From a checkpoint of a small audio captioner: encoder arch convnext.
Rows from block 9 of the audio encoder of a small audio captioner, named by matrix and row number. Rows with one number belong to one neuron. Each number is 500 + 50 x the weight over its row's rms, rounded and kept within 0 to 999. All counts start at 0. Numbers have three digits each.
After each neuron's rows are labels from the 100 clips, of 14976, where the neuron reaches its highest value: "top examples" is what is common among them. Only what is clearly more common there than usual is listed. The data: single notes of musical instruments (NSynth).
# fc1: MLP up (encoder.blocks.9.mlp.fc1.weight, 1280x320), inputs 160-319
# fc2: MLP down (encoder.blocks.9.mlp.fc2.weight, 320x1280, transposed), outputs 160-319

fc1.588:507483597525591450514541497632482512500484468491561604519488548453501473439479530499477525524450528452532511510524511504508402517526457521549517520497468526576496502433515529550491452400440393511464444474530563391529434507427531475556493489517583551405531464470482473502431490562569541590517450435490465498519411479548487576475496517346504478490492520514492519419457493565394555439525458573449458502443584422497516506534479479467488569585383458487554486476564466458453583506449579
fc2.588:433565519681501541526526516519459496587499547499443466506551593482496478529509476599519519493575517572437488580470598491529553464474482482525424494483493501510506501522605488430509525521460569553466441382453515401559509473519598516481502508588504513436464517412535496542487541421439488476462463465433548456436506547443411553543477539514512597499450500564523560474549526560439459503561507546471430517449489486521519512430522411450533512563499548403610504512487526464557478474372495
top examples: octave 7; pitch class G#; note: G#7

fc1.82:437461489452451495561511409448535461500517449493522512525494457466435535482428596471442491517592590525527487485521568491534544496571490579519485581478499434463507539581563526587501575399590484516506484460445440507521394502342487507529511482554518525427559496553467520479456491515436441484464594471560516531482492486568477497585449614467415463563492539440481593453540534429538383529467467548469527541557562502602473463446406431500414491504522505522606529438459515431517568456533492
fc2.82:458520489480533490532502581499441482502508570464510504533449519532504519524459538496563430540505418487442478440580458472414507560513582487464508514539574461557541570531495490486464544442456521513432500450443524385451575524428519552471475492500458475489546517414464434443493506406487574579476454498447546468450458494450506545564489594466433531548510508451558553549538419568563580532546488521529522619428481521557565530534577544399392499592423598425412513480334472499502535423477410
top examples: pitch class D; octave 5; note: D5

fc1.134:465506554515517500533497424434537530491414511474605500532518475430467529545478519466456428475491503554551528498595428499552532544568561570557442468452468422524403526489611484545468483387557448444471516614503433443509469552442540548505507421512498563467445560457501385488461479529550509450541447532579557472457509434524518519456508519485492500465487555517542408433464485604433497401626495544475543543509519413530527584540562468527562535533437603497558579469476555488497528474438510
fc2.134:618472453490466516489570564443550494546520559492439486544466552512513544555500526471561400521480564534521499571505465527509532554542491515470424416504498564539481495449524450434565479477541492398451485432642558452542464475518488517485458558431453529435460445467459438601506500529486472552441540535579490535474563420413511541486595547477470585490559565514491483455565605606537491531597467553557433490477608509532504481481491437450564464563471457431442485456486497425377559430460429
top examples: electronic; organ; octave 2; pitch class: G#

fc1.470:485503516515546523532558464507557483503508559496456489581510484520475476490461438445430487477490536494403451427526472524550418472581504482570557512510506586400524546497537545471450581476588585407475527575530402607459502601544508572426561537439530545511462484527497471479525552477448464611497465455537457466584518496628367434506492468632523439554492511393534449473489536412507482478508508495512536529459417474521494520422425565668490520429534503503548551421494445457482489495472433
fc2.470:498540541465579483547472558499439530442498530496584520495478486591412414474511492492480373459460445450404567442545499620417477515486545517433542529559571521555439547542520443494502539487454486496455539498471475468507513512539407438437524501566478507512472513470496482496498495525476489550534531540483465420434429500495434639513434513514411476417470487504530523451583443560508484454479506485454523634426508418543557459526568629489408489492501428455354567464491486492480507564578554
top examples: octave 2; pitch class G; note: G2

fc1.106:501530477445432472418541491551497548420542484552594609553509585509551475501501513462429547474447480573503543445477461464552511527541536431505486534571489500613548571397595576577452554470534530474380458531444445569475415420514610524490404472581577525500565479559428507483469455461496434553523469521526499523476445490504470494501502463532507423555359560503471532476526457437424414452573518523513600589542491489479471521492548531534483537472513521528521428402467545516488463412470628
fc2.106:571500592427402471428513538523575534554421558542485510499546589475585534491520487515536480520549570470540485505462417519572481534481517492532567571517511568439533499496495433490534483493480455541584519479529492484519487442484467486478490512441583539490441458446539520614514490540513409538422601558486589526403558474562572522501528505454562567507482493523450544493503515568504502551526455425587466496452479469524565578443445550501437585448535436473446469449489474485402520520438496
top examples: pitch class F#; note: F#5; instrument family: organ; note: F#6

fc1.143:540513518543556465555497457516456504531498459577507573458435488554489530452499513533394502456498486539518434445578500603483500505565491504538496467487359407489456470506512534458538463506518541465571515507533504531473475493554485501504524451446435514474480575528551496393496552554504547551482462554518531529521460557604514542497296537384479566547515555441464393491480511511563533500531583524595562578572543472479524506449543505476565494490532531525421519510580487593548455462547450
fc2.143:544459543479520501468482460337508577385567445474544469429501458426526574504546552453531494457416430465412540492561497432447500508504496472525422490470466530520470540537451485471498543594605544493524555506516442521542454519498566499457537516454480394543510480548520564447522551456488437452522575547450465470499444490498621515449531501498515452464526576467497566453491506482538482417569454535567434504471497515666589499506501488569497511476510542523525463476473456490574536468474518
top examples: pitch class D; octave 5; note: D5; octave 6

fc1.613:409562444533453439537446426490444511532487532532483467533436490545535508607439479516485494563553447592544577539528496557566462560440519524507554451514599545620420570482517514441484500456557570463418518574546533596504473557492562515512482544478582547472549518501485584454454435500488500621473417560547554493555529471496640497456467456516452516436469465429535532537598529482520490444443539457485449535510552443469523449479530438520489531365538446525596536538465541547491506402523483
fc2.613:530506563565495474430521518462562489565524455454512523574542478529525464580518515460497544488569461517483507615454521464501512545465503459593496480479551524503512461534502545396480527503509544527397492582498517484442485593468520521433553478447482497485496525540501501480480418476510490494497479441517520534463522474551597424445576469543495542486407487533537528433535536434554447494464637570422477475408496498502569537422444477513545617539486493566394498385486454521510513462495457
top examples: source: acoustic; octave 3; pitch class G#; note: G#5

fc1.72:479611531450432430563487457488449472412472405546497515684427496509472519565483497526482583497449555574553483460584571581472476524562516495501446435422558481475508534541583552570521554425496439492479536492573539484373460510442484461589517476550439477470462496487469476524543524541536457491538520468594485547499433468479394557493551541485499456513478561504534436445521550560459465524507503579470542518519493439544586542456566602472453599564597517520521596419529488551528498552467562
fc2.72:405630524611417494485517485562483591521455539489561500529515488504549520523531513453518533475408561549515508490430543521511469569520539460445521536419413446478476419442489447482577474511408460466533454440605575572593445433555475492436521465433487536496576430473563457600520502524479587578494457513534586498489573513521472506542474529478569596473453523474478496513471536553430506443493537459441486503565477464450507517465479462455519435482519558566539486510398509506506525539533496
top examples: octave 7; guitar

fc1.4:525428556464449526621605521576516538484450439484525528547463490463458467481362484499497587527526490465480558474563488624542508555515480474536430401533529513582523494451465468475506563483509428470508490489518676480473505437430496491452444531494497554452543502507544465505553515464489534458653493487514533505463452509533475502533500545506435486502378456570505582555449529535379478498473445588455500545581555425526595505492602527374475523549448494538461525415493462515462513595473561
fc2.4:455549590528519534401564497594460477458451480529481525581473494446500506425594531481501442505587490533585555484534532480573479476468500429474486494496430469439503477440540452519559534591501490561440502454559505387582492514638584453488538451516620434540495499371564477582497579497489462414524493509434489495577453492443442470530420430576482551498411527505506557451445531484456458445400538535481440459463473473486453536431526481510539466501548513504550469545494493509518467578419546
top examples: octave 7; octave 6

fc1.415:419540548457477477599530409490485508488501466455516418519507452499424462591546470466447495521453496533509573542551499547404481522502521546458497553484426549562522505362519522509481491384575495444435542493634483383535536486456550544535500595560488513445497468489535518465466401506442463493412461499579482460555497420444454619556473584483474470529473582477540492509495556536457446535581424444426535571481502475581474563530437553507441460557527491563614571430583474434444449539429509
fc2.415:480480448513538546469594551545492507536479517441487457516463408605492559584508575539483445557501592460478497485428475433472498571561542479458496504477460493547541521464497518481516529464467504481441424463524509517438535483511476577535515538462497414403454479422497515541456402469523538538495412491455513499482459492434526479491486530606432582586569529463494504560411406461507510475543445552466491571552427554476510536485529489462473460493395498469435512522397513566505580435477419
top examples: pitch class D; octave 3; note: D3; organ

fc1.9:430516552544512481487473459440453464489386529519553488551506613500524523554512488442430450428462433532508559465487452486534416580494512463502432506485492472544498510394570549464471472413624548430431494573569498477441485478424540520448526485566530437518505557487527475478532400524520532576493482465589525488459549478546499567461474483510449433628439556496493440519527419477442552491590501536492529622499439510481513585518479528563513466499501462529436511395534539518416420427546580
fc2.9:619508484478490475448530506478520540456518589501429478550488535555534557565528498495479482460464506527501494516459438551466466532552493524464509490495514526570570481419460484431545471417519513477458460481601554497490462532469525509457469533399548540374407489441447449516509457530562466548445566396530580548504553441470525493454576588440555559479539533439453488487586477551524529543530441520528362464470554544518545507495446390504582436554418463443462478412423584391341552417493415
top examples: electronic; organ; pitch class D#

fc1.252:595533496454469486526600465512503463486447517552420581507480467495478515445467510526478600474587444494524552532497483502514474591504566476524536484534555500466450463524495524478525476484550551422444579562489576543544399579582536516558456495426457529469497492539518499479463444460497491476462401510582477510462431487399564503401479456503504453459491616452527515510520503530576498450421435511478494523509504505415551471506511539442493502465414557470575530500488549462570451402523422
fc2.252:537438482482494500510517497367502479501588421370516474513488444556424549572489487426479440463550483529491557570493485408505514462456528423473483503480510536518484522563522508482521542587526436510424437474482474485439452566397543576464531512495519427470466469416524559502476519398504490454544431474478439467498535427470512499433585462546425555500395551549387443541542485495544473491543612585498437507478478552577511461579514462427566505481463495491475433497530418516554580538541489
top examples: pitch class G; octave 5; note: G5; organ

fc1.234:564530522548550505493437470575537490446515447437445422563474498572484507465484484474516555521568552496493446432557459527442493506489549530500492502627460486579498485422488503526634486406541485470484506509464429514488470469481553515487405490486513512494454541499516518519585397546516513508561396522547501535480478506470507530569455464397489467630403576553464428523498516439527527428492467515552470484623578547444550476454744555483469429454526556508482533467529533445513387476499533
fc2.234:492433529443479361505529571430566491511516459411561522640445503454566597505602498486493493540486489517574491539469473437496527439574583497546554510481537471412535509534498595478561476450516394478441444554489499485476564506440529579476441488469518463409541499444532494578478526472515522466437540511520441526486496447456632463510496522489511490553472521462535459456550516542416449493483528571522509495424485566540514550484488548520478487575429490429478429393430512577502609428479508
top examples: electronic; organ; octave 2; pitch class: G#

fc1.549:513463552488441513478551460489491494451485407563539556465510531432586547447483606598526467448425500550601537597572521556494534598550516560479446508475469510528497483532580462559457509354509460491505448447447506490463478526521614446536450550464486483528492520506494501501479560629580449459518488436538518538579447415558492552437508514472582475573545526457521532479577525601555548540501585529517501467476578472433548519528610606548448574523471533487453504480505500497496524424420427
fc2.549:496497585514453565499532507488473472450489492446530475539452528456449503511521507491490474511543492549467543561482471516587469504482538400484517560461425541529479468513526474445548571548510542539520405389464558483587405474511521487422646460435606555541457439446528546578506511450490482500475509462472482570483489481428526531496509462617523593428486550564443485531497616499511477392500479521463464496503505518575452557482514387472530422448486477496486425500449444489521606555433508
top examples: pitch class G; guitar; octave 7

fc1.64:608451454506605498530428448552458503490450467524554483480423584497474505546472585525556554487514416568520444486552513462571533558485506519519441500534522512529482423583520521516522532583478445456520387522499453530529433505474602570516455526486513567536536578554467485471478501493556536479500388473527475475414462503465566465468464492426495554584512518460522491509464551623516476408488466540545467529496560511425533535448598482506563463482465539464474492583580553444555460558413516
fc2.64:569406511512538565482540479425486537589538460496550446521444581539424569516550501466583387459428541569475528571554551473505528504481447557487479484534562477412542587553532537375548487538522506472465537493521468468557538431516580507451552455505477427414552487498555487521483533497526471410506482542510457518439509397430558475503562503521415472454441580514495553469551516587487490521592499606462369552408506563526507462536539534456538473555529603443478432398549437453520537399456529
top examples: octave 5; pitch class G; note: G5; string

fc1.453:469502479444430491589484429492606554460523444529542419518503457488526477617481459495490428592521540610479577502542510502520389529565500542462466569529475529564452463408544536613403522518482408457452516495545481520491525433491547572527511544482546527531463521536479441527487532599501396531497518428569499519601490415570480521488478378527441521455524608500480540472488574570466530589656483517483565561490507491594473506440582584509378543455540502529589500594453464474517477528460507
fc2.453:465502502443586529379478514629441427481501588479512507519577493538545446475457516502463539472446448492454525516422439510549478644535546504518539494458387501533430522409479541558443534481523573475506451532543546527416503520438443536505533481481431538475452424421528560469537541542517543510426456521476493578588490528561575470539470514573496543498538558573566571590439540408534565425502493456463485430546484478492485537512559463451529495542489531523475503573463480512438475512509362
top examples: octave 5; pitch class B; note: B5; keyboard

fc1.385:547542498551562465599498447460531487575438471528457513484426402473452474443468492490456558466452506487559488448574541563570489504435501590557420530568584466484431532472560527466570457436538448431458554510525463563425420604501572488480505478485457599427499458544584521511518426488527507499617450534471436530506573505468533519421444507490545500461487577466556492466500505581571439449414535555576500502516476458409471489507544475463520494480514533466545534485507564482492479415452501
fc2.385:617494558389412542378509563440506569499525537413549486494479543504462509550380481454572414443480489525474499600566466501553472527482610440555487488523506555519503489549526491480444562529482537485457389464515536535514502508467495516493520554395493463428487421519551600390542445435509444535560531542501458550536533467464478537485552474565548499437501560565480510532481545450573534475552522525532509429533519433712512502527503454511513545526562518550467471516597534512614574421488497
top examples: pitch class D; octave 5; note: D5; organ

fc1.565:545528420441548488475477475491587549443523389503556482534507516437530450429516447547412542534468553518423455485503373558458551525565574610570438427500519539592479555547487596500508553453439565500392496461562534513516556479525455518438557532407453525491582517510536460446536473530494512504476473422474479499530521427475475544478451592512442426502496535491525506453430512528446405576472502589554444457524604547465477462474618505390453470496483457493563548536461481598604457493568486
fc2.565:497503446515412446565467444441479521530518433503513605541489489417456436463458419457530554498502547524638521491531485416491568508444495477505606502556536451418500443561459480484469466537538410493475416442547550451463537476480566523415409442429473448513524467460519411486466517559579529409502482509476436482467580501493540469538511589485447525515489428531498453425527463600419513557540576485556442433436475608475501453584465490486413488452513546541582483480420442540520480535601575
top examples: octave 2; pitch class F#; mallet

fc1.735:574459533435503482574517454541478531445413449576461545494511503428465474385450527573504605488557466520529449408500522545529522604545513502513438468497570516507441455561518524458381441477584560554475517445500566545433463445563543568567491459429511561465476439531540441578398458517476528468566439495495503540511471472492476490480490603411523442494504546369564532455478468547506518465478497498553502433540541473480488531511532462487418541434486493450515571507426532539547505444461528
fc2.735:545511488566487603535524507477494475556554562524450478555432452487482416571506516515561520501556513608477557498506589552499568499482497444483525497517481610517502532502450503498541548574480517524581390428482602446502388518509513497458555625514493542496382512399540568527481476470483451560483461530427485411532464593417411577478576466539505544508519525533430455524441535452460497482552507592477519485526388481589515488505493453464552563492503518460527424446513509479542560600394457
top examples: guitar; octave 6; pitch class G

fc1.303:435444487395475461545471422459482559389487447506516518426503449436514503510420466551438453603541485426555455438566528515551549545508446608620544605482476501500475431494490555586442507441555550499491470425511599482428551611487453523519508529438510520444510446502410500507515530566537565439470508444446517497549473512477434511467450536507460615519511437459514435534504498491491460564615474466569475422479592500542451453477445518453485581518495440515580514489570493524525547500440569
fc2.303:545422564481474416414447532437511479542539495388532623503474477476506410512444532513518493526605537495485482474498443492510567454482498529518515528441495521505498542541482468512462585440569444518431462519504497470379503528379517621413570454486539528475475465523498546487534573481499518451465500569458518502521483490499528482515458434476455568530429535565559474580558524521520447496491537463596529558465498534514449575570533487514444569553472495582514469505502466574535482457434567
top examples: electronic; keyboard; pitch class A

fc1.734:449489538447517519512564504534541524456422447563560530541423517442499423540425570585507471512498500525537549516515501583510511648552477501555384526468530520504506492487588612490416579384517467475426436471568555466505488551462552588546433526453513555453499449558477466463428527423603460549595410446548411542470460497480561559455515514537481512471435502422483505495434535539425561534561507487462517507497588405509536527429556500457492520489508525469506607505515526451530549485523557
fc2.734:497496490506552538597485539558530493475534486578563591467606468462505406520486457512455485611508471576566574571426468508470556408526485440530591510581519555436448433491468443495429472513520483483550466484427523506485550454502423503554538530521441552458479519466477469533494499586513513555514452488476503479422576529517537527510500474440573502531519547505515482472506527561479447459532476398443595509528521526544485512495407524455419604485483450488472508513535455526501569492442517
top examples: guitar

fc1.672:486502477482448457511499479517477527511475440484581485491347505492497564426492472580337547524443492524580494501531523570546582562550424424578514470570498498529473519486558503542441478525482436479545558440498470507521496501558520515491523538595536572456541537590524447478546614474433520448491517509552560543479507526530499539481387502522508475497389520455537560427524575431546429534570465613579540651522513504477533480473465583494505574511601475549527548413593550610504612430524490
fc2.672:413476537442541480549450490518430503423491482502483473475474508417588553447444447522503487617482409495523543407511478475590538510511571450537544515368436485481464536423431573557434543553541495567404530457561541507519528576552447569504425508550549469567485477452471456441463509486480501464528460508337561520636436615504608418480475480582459471531613494477530494550471474486527507412528484479497631470540447503495542514456577503596535543500473627644593431511382499579542504522436398
top examples: octave 5; pitch class B; pitch class: A#; note: A#5

fc1.630:506538430460545494600551393475585572515510563569600490657538494497525435513489495509428555534508516536493440504534514428483570479487482590516479469493454470563490532367542591525537471561538561504381457456588436443396544569499488580412457505457511462427537607575542472508531401464503493510490468480561535526479513519483491553560471535471454472516417514506477443495505462564508479478397464618457541519515521496453471513558591525578576572429479442441539491437570525562392412542569441
fc2.630:461533505503496487542486548472443499413533550552478483526501463435625607511417494493518528480500444546417460462513464516432499491462592477626514460540500501600508532475558540514436470417493610477449471436548599501453558525460479448468390555465498526533485520495413438581526456532469544503507534535489539505408517507512461601581436522506487447616604421462575501476536454508446512483572499520407551506359407451452517575436521489471552519568489416464503482450462509449472544419545336
top examples: electronic; organ; octave 1; pitch class: B

fc1.358:534501563457493437505450501506540499519505365568571602515450512470471538462509527555389457436433569517529493393560521555561547563516509523641500512562515460492495495507559527601529575467518430505416436582509505471450423532459504568498568468528543529416508546482572432494434491575492531496515537445520505447466469486569542489529457511426574418603540606519467495467546478401530543504452537594511496558490520498590573437436535487511448526573551526406529507489471508543471540467557492
fc2.358:492576475514565546599496564431410443469559522519518592463443471458607509505537569501548476546561473481435542511510529552433507558484540506584467533452434543547490538500491509486507549493555444561572519402484543435501500586526445554367371566559457464555479496433435576522455445503434514512498482509403481405480415564449526477463484500516516465513492477600541494457484620541446454468451466475530503533466478560585558515503557550521433592492486419524421443403444438536460561485499427
top examples: source: acoustic; octave 6; string; pitch class A

fc1.593:370533544442415439560495397434532496489480383472462464515536484493469463521470509412371477568511522504542532466557575495438497494587483543466507542508469479574511467463497479513483450391566505496429549505548485487521507472528509579577449629561468542457497440478550485523518477469434506487439422483593436497533527463441458593513497543368443513580519534470528496448467496572437359529546418483492500549488541498609454541563464544446416439524490497547567585529595543426450468537510557
fc2.593:493453439505521547478619554541491485575482484442541457522432450554438599575538573593529387553516544517484560484477448476501560527554481444460475543516553507553516503480531542464569554562436475495452474424486471485467558467471522544579507527424520423428490508468463478524456459475538440549513377461509495441460491471380520499463544500597374557552545498430445472510401415465568533510510489565443462557504435572493545503499501484406462520505407538496428537499409517607551602481493473
top examples: pitch class D; octave 3; note: D3; organ

fc1.197:465415485498484477540512505393548541452480529558520499528468470474452396545579449564525498632466477524444554432584506559546476515451392473474541589540432537471527562514500618506430584471522486489404503444562401494443523597435502516544441540503574503580539444529447490464508554538468516533478452496510470501566475503477479580420464486482478466529502562489499486467514572514546539538608450467540535564560536492441500531426487562604525562448604594616539504542563548424493446453529485
fc2.197:485559551437565517393437518590505482475474546503498513495490510517614379415483561627380451505535535478539510539496531586575445514525452608513542538428483451455533513547494571448491484449489555551489570442488474470488483509565497538482544447516597481506487545459514483461493452501493467509424487458521500560555447451584558423540512519419549462481466461521582602479530538519532520485448507472508463532485538510445520597545535497595472525543503453511457523401509491436450465406513447
top examples: pitch class F#; octave 4; note: F#4

fc1.376:504511622523530503445520547596522519451559528512477558516417563492476459468529562453410572496535489575540526469644537563515471505536537534552454492521544524531474441446564474545454537561490439486482381551522463506487464460438488485503520564548482638423478475512480450463545544636511530583566484461467509478489432463471499561511449495422493516481508463521512508488489507457473552536483476502552501596489590469516517464497544544488453525554604482554455608549544572494567501405462527
fc2.376:584442466402492496512488569492530518394529491480541508513525487587559469538518511511492417473565428474424506534429461568450512497507481540461571562504529582502423471502463542562479487573545519483623462471491543512503562441426482530558485496518477546516457428521476441488519486616449463420609618518572476488521569524558518547439553499455521518420589459564419421453471512517548460487475459390578483434477503491526538500428407521556480606459539367446526481439595501429481534459584552
top examples: octave 5; pitch class D#; note: D#5

fc1.158:500468505526455527555449459485482556444456445524562466471468557491482534532438500483472528521437436462485446509485586536541419498580513406490520548606510448555475478404496563458472540511504542505441514464495544580495488475559556506479572481499491509474539463548595462403545474502477519480384370463634531417484531365542497540474444524483433494566477458450495671499458523515417586573468507599509514459474517517469591490456475596529441494504425562499517483538565514511577489478494566
fc2.158:498517539448465466429582480546453534538454521515443503531413409445553537509498546491510450476473547416437393479486496469507434532535581578461543510464542455481549533477484514525447456410574489544422558497543416525383511515515461532494493489544545485498523510422531574501473453492494538440453598549502530536590500467537549465434492490533563445539461544487557523558574505433531512490438462500591505393553527470453437493500542525562604447424498534483562478497448574566492524467451494
top examples: octave 5; pitch class G; note: G5; octave 7

fc1.519:499463499498463459502572471441492505422507503555449533556523470526499403544564541558451598574509470493471484458655472580473498477492422509489535620491419523474516508499479584550378529484615478394406479489571435514422541539470464527483452483517584456582556491470469479480554516573593441532492474423486429486473356573508496548541496434536502476414515582447456447490420546442579521567538424531515483462557494516429516492490476597535535587554558564618538499541548514464493538408492525
fc2.519:497549498496575454396550451554462515523430534503488416454517446576545423403547495625395413476570560455541474460468495480616453492518501625566569490495524488506480528530551498545486448458423501556507587467466449474497519515576475406477548489522625442560509548488470520554510417535533398477475536493557559536495434429604476423526524451422515481484483483438489533503490480503533503462466486430444436573485506497434501563499462517584490495452575438556470561447539538474434472466527477
top examples: pitch class F#; octave 3; note: F#3

fc1.137:569450582440506420562494528611500531517458373569479521599531431477498479390501524532498490498616485492503475444573549653512522607540488558550503450539481513557431452514459504565484487534556501551476430483495563546407453499456528498543423489516505531412479467517521496465437528545556519519561451518452457506444402489522506604515418557442470535476453414431542492441516616612509486500531497479444448476599657462500454521386651544525396501494538487520503531515448422468475515470493486
fc2.137:567530434514415537476512525457590555539450494493554541524516497550455550518582521514549534497570539575556518536473492434585513411530485483472510505477435456377433455497462478366588560554512507431504497418553447482572436408538585479452505454453559475441546496503579538527539512525539524460412489484443551491555511514458532477513531517474524560478470477533463583498560466503383511507524570512549511469539450592577445524455410497524473472509516592432468485528476471557598497573449615
top examples: guitar

fc1.608:499489504528450470541446432544556480527418487487577528575501510449622515393395485565525544459479469553568599532559528431490538585527449557490472513546468507541476510497548543456483563448635425459445505484472499378521482521470553609553538510450500504464523488519551460490449527470574498501560463501487537506551438482467577503465490487402509485497511557467590498548522585574418489441587558455399437521509601474426512560525598535470541519482465492444533506416429533513521481604514473
fc2.608:571504446598488532529500507466483512415521470557529479523524441553487408536522470491529541504429459479541513466549502603427524543487465472496570500508509616502442471494473437573530503508463543530563535522506473602427474474586398430495556629474499621630461508459527582528448502558526454515435535492537487510477472439522416579465553493518580430533453446566479410512455526396538475473434480487435520466535440428517527481459425554504489521397562419495489518443584460529413562660547418
top examples: source: acoustic; pitch class F; string; note: F4

fc1.205:561494523564533485531386512512574541450462448539551459496401432485613548436471447518460506572577573580456429412530485462469497513505521536486521547564516491519466518536496568516512478408462401541517424480513466492401473462459457501487437527442527501497537589400533557421565485501468516471493499506514480554462479459475583454627464568460541431541404555543478434408517583305528391509484469517555473518565541531525539508410659520542501562550538527441472551515572562540510504488505484
fc2.205:470539486443488432572458580410477501459536461454572543534445563474496528498569460565571477529474454550490505494490526451469547501561534535507515491533513503446477561499546511500568520520547473522432521489471486433544508467489471544485390520511482491505547444505478490587451490497497525456454477517454494414521424575423558529523459542522467435489513441493464480421583533546463437407506576517573514509439434458506526475496559549550463522502526430498500476433466456584486555586515569
top examples: electronic; organ

fc1.220:484542494407477452580492534407535489569408487525497466507482510436563447498530434476505530527493441522461449417555487566629397536550563553579442454576593484524403520492550576474495496477484458424435494496521445579533442587445616481462516557548505504496505554476437464449440558481655482493584489474511494422481499518587494474432476602433481483538499521453536479470541546609503518550557500439519462464498505456428467596419598487492489535503562459492502614524423540469539512532463504
fc2.220:610484519437415454418499527520459468564568515509488570570512588420472510499501474549584445357299523502467515642525488497551517521440579537484586474535480477428384527427475382482508447418578510461492466518580535534525510453457476502526562475532409410436522499460516520449540515510515539537455587552566516567527517471559522397454593478498489538406532568443538527516561562463510465444561502466504437440457589484554495471576478475571554497524504503539461512523567511507433542442472522
top examples: octave 7; pitch class D#; note: D#7; note: D7

fc1.654:566552502530523506538500432572389562474485457569535616456493519493535476473410517488382625571449500490499512372594487510550498540540519493570491503514514473468482496470496536501482539464593527472497428453470497389480531577458510564490412522517468514481434427472482511484467477463482483436553458484494424477449505401494500551434474526547547572623486569449541511478547526521508445491567432576491498653478515441435502540530554561529544599505482487506558548474544536495448494422470559
fc2.654:465496500480504500442492411461432529435517462455490465501535510476510544505515456549480571492491488497462495532513598500523485469439541460521468419363416512506561515474525482502553532492571502514434493511478478511437397489405514519454441520563579486472545433518558483457476597434535557374495476488443516481596520498533485453504441498645467598473492536507556561534544486458551461503518611508554532495565509527423450503472548451572544532502461545560535444560533483482523433474475498
top examples: pitch class G; octave 6; octave 7; note: G6

fc1.241:511499476450512457542484520510457542435482470603503517496396449442468562454408527569467511499499462574540578487506513540467519566511618573514535489504543439450470515569556507585487505517502536482451425504497517543552514473441482506469532511416482494488525597555497471393476520539579541459555500520462505511545488399539549518387451535473494540467524530486530487456469587557492507505520520551507497528530611499486586538457509392507423437474455499413543499477499493463604468458462525
fc2.241:575417472455538412611482452316493568444566481482456520476515522422490525458475512437500569510452495519579464485484506501546519478448504523646480432544465546503495477521453481550457527548620389512457479538505541510481521568460479509367488561508476483537438418450452529526449499566531477461527527572410382496496477538478450560530507558540470485499475503573508357466551527586424471483568371453515538538431545504559520497596477536505525520451486493497529447432531514501559567541465547
top examples: octave 5; pitch class D; string; note: D5

fc1.759:403577546564519430456420533414470481496597477539479500486414426561434519572540492548432520454426426517501511442474538535502400500517499504463472475531476593503462535494533509464439529417579551493434451434574486452521594489474516439399410533576604531556472562460456516525501542553510423515606468481569440534561511518520520562441565446532484498569524539462488569573514479550484549447473520492541504550452477506378506434542486532569452544429553505424562524586543545491520417486465486
fc2.759:477553547501477517457472534495478434570459548556401466464495422447551526539438532596537578508518514512496497481425498491595500567491481546582463440451433542507456450435496505485525462438483574567498521456593527497523401523545427473401525519440483522477443524419561506554446373529467560581500557498529483496573520524507485487483468533482506531487453483481562517505480625429494504541512485543473389420434513435458514516480508443600510530585474526526554525506522523493391351443463468
top examples: pitch class D; octave 2; pitch class D#

fc1.683:499581558506456482529504405467507491466466451550508595527482490501498512484481563579488584489452438502541522446501519512541541506541480464527485566531485504489470458549505531500534502412573524436505447469582455491501476523510519562581370514394437537521484420522529430407507477530524491432456537437563550484546458583487515527440374481462591492536543554534495556479494524496466452479536469617472471580475608521391585514513545599510463480531523507510547515508552562542477482404493449
fc2.683:429473444454487509540468521489502487536559452452509515498462430455486491571444518387480533557509500524506541555482527421447497484504539428510422496436455532455501519526491472454533511554594516467532386473510505546426484524457453582429497514518496462445502447463528545534428504473505582472490447517469384592498561472458674414452522495577528518540457521573460398555574558478485499400615572515520492388498475601549468443491504411474517546500440470515483391498481446587517604373457494
top examples: pitch class G; string; octave 7; note: G5

fc1.218:525543502456572458483572528610495454487439460599494577521482496425492542410549441453433563536535460447489477428477532493520523566511391531524517499514503459559484465423502524440517498466557578459475470499512493503544465571484544518558467524486483671486514523509531478580471486449472580462463484554447464469483447558468488538477483510522507540458394453423556454496449528500477331465486478535556496551458628514560541518496494480485449518542479461493535528486527421544375461421530518
fc2.218:551441438524520610476464447482527462514527477492491516428542467463427462519496574422424560515544524513526521554444487501535447480578420490525436520495454525511556522566444626494462587554510557479498503488430412544382472554448570491511517499575521504441525540487525551472515427384595527459451401523463458557548492494486582431515513426522564468537450558545502498563544567444489521431529556545456460439535523565478500521488528456418529561520501521506484434506543432451584500372476510
top examples: pitch class G; octave 4; note: G4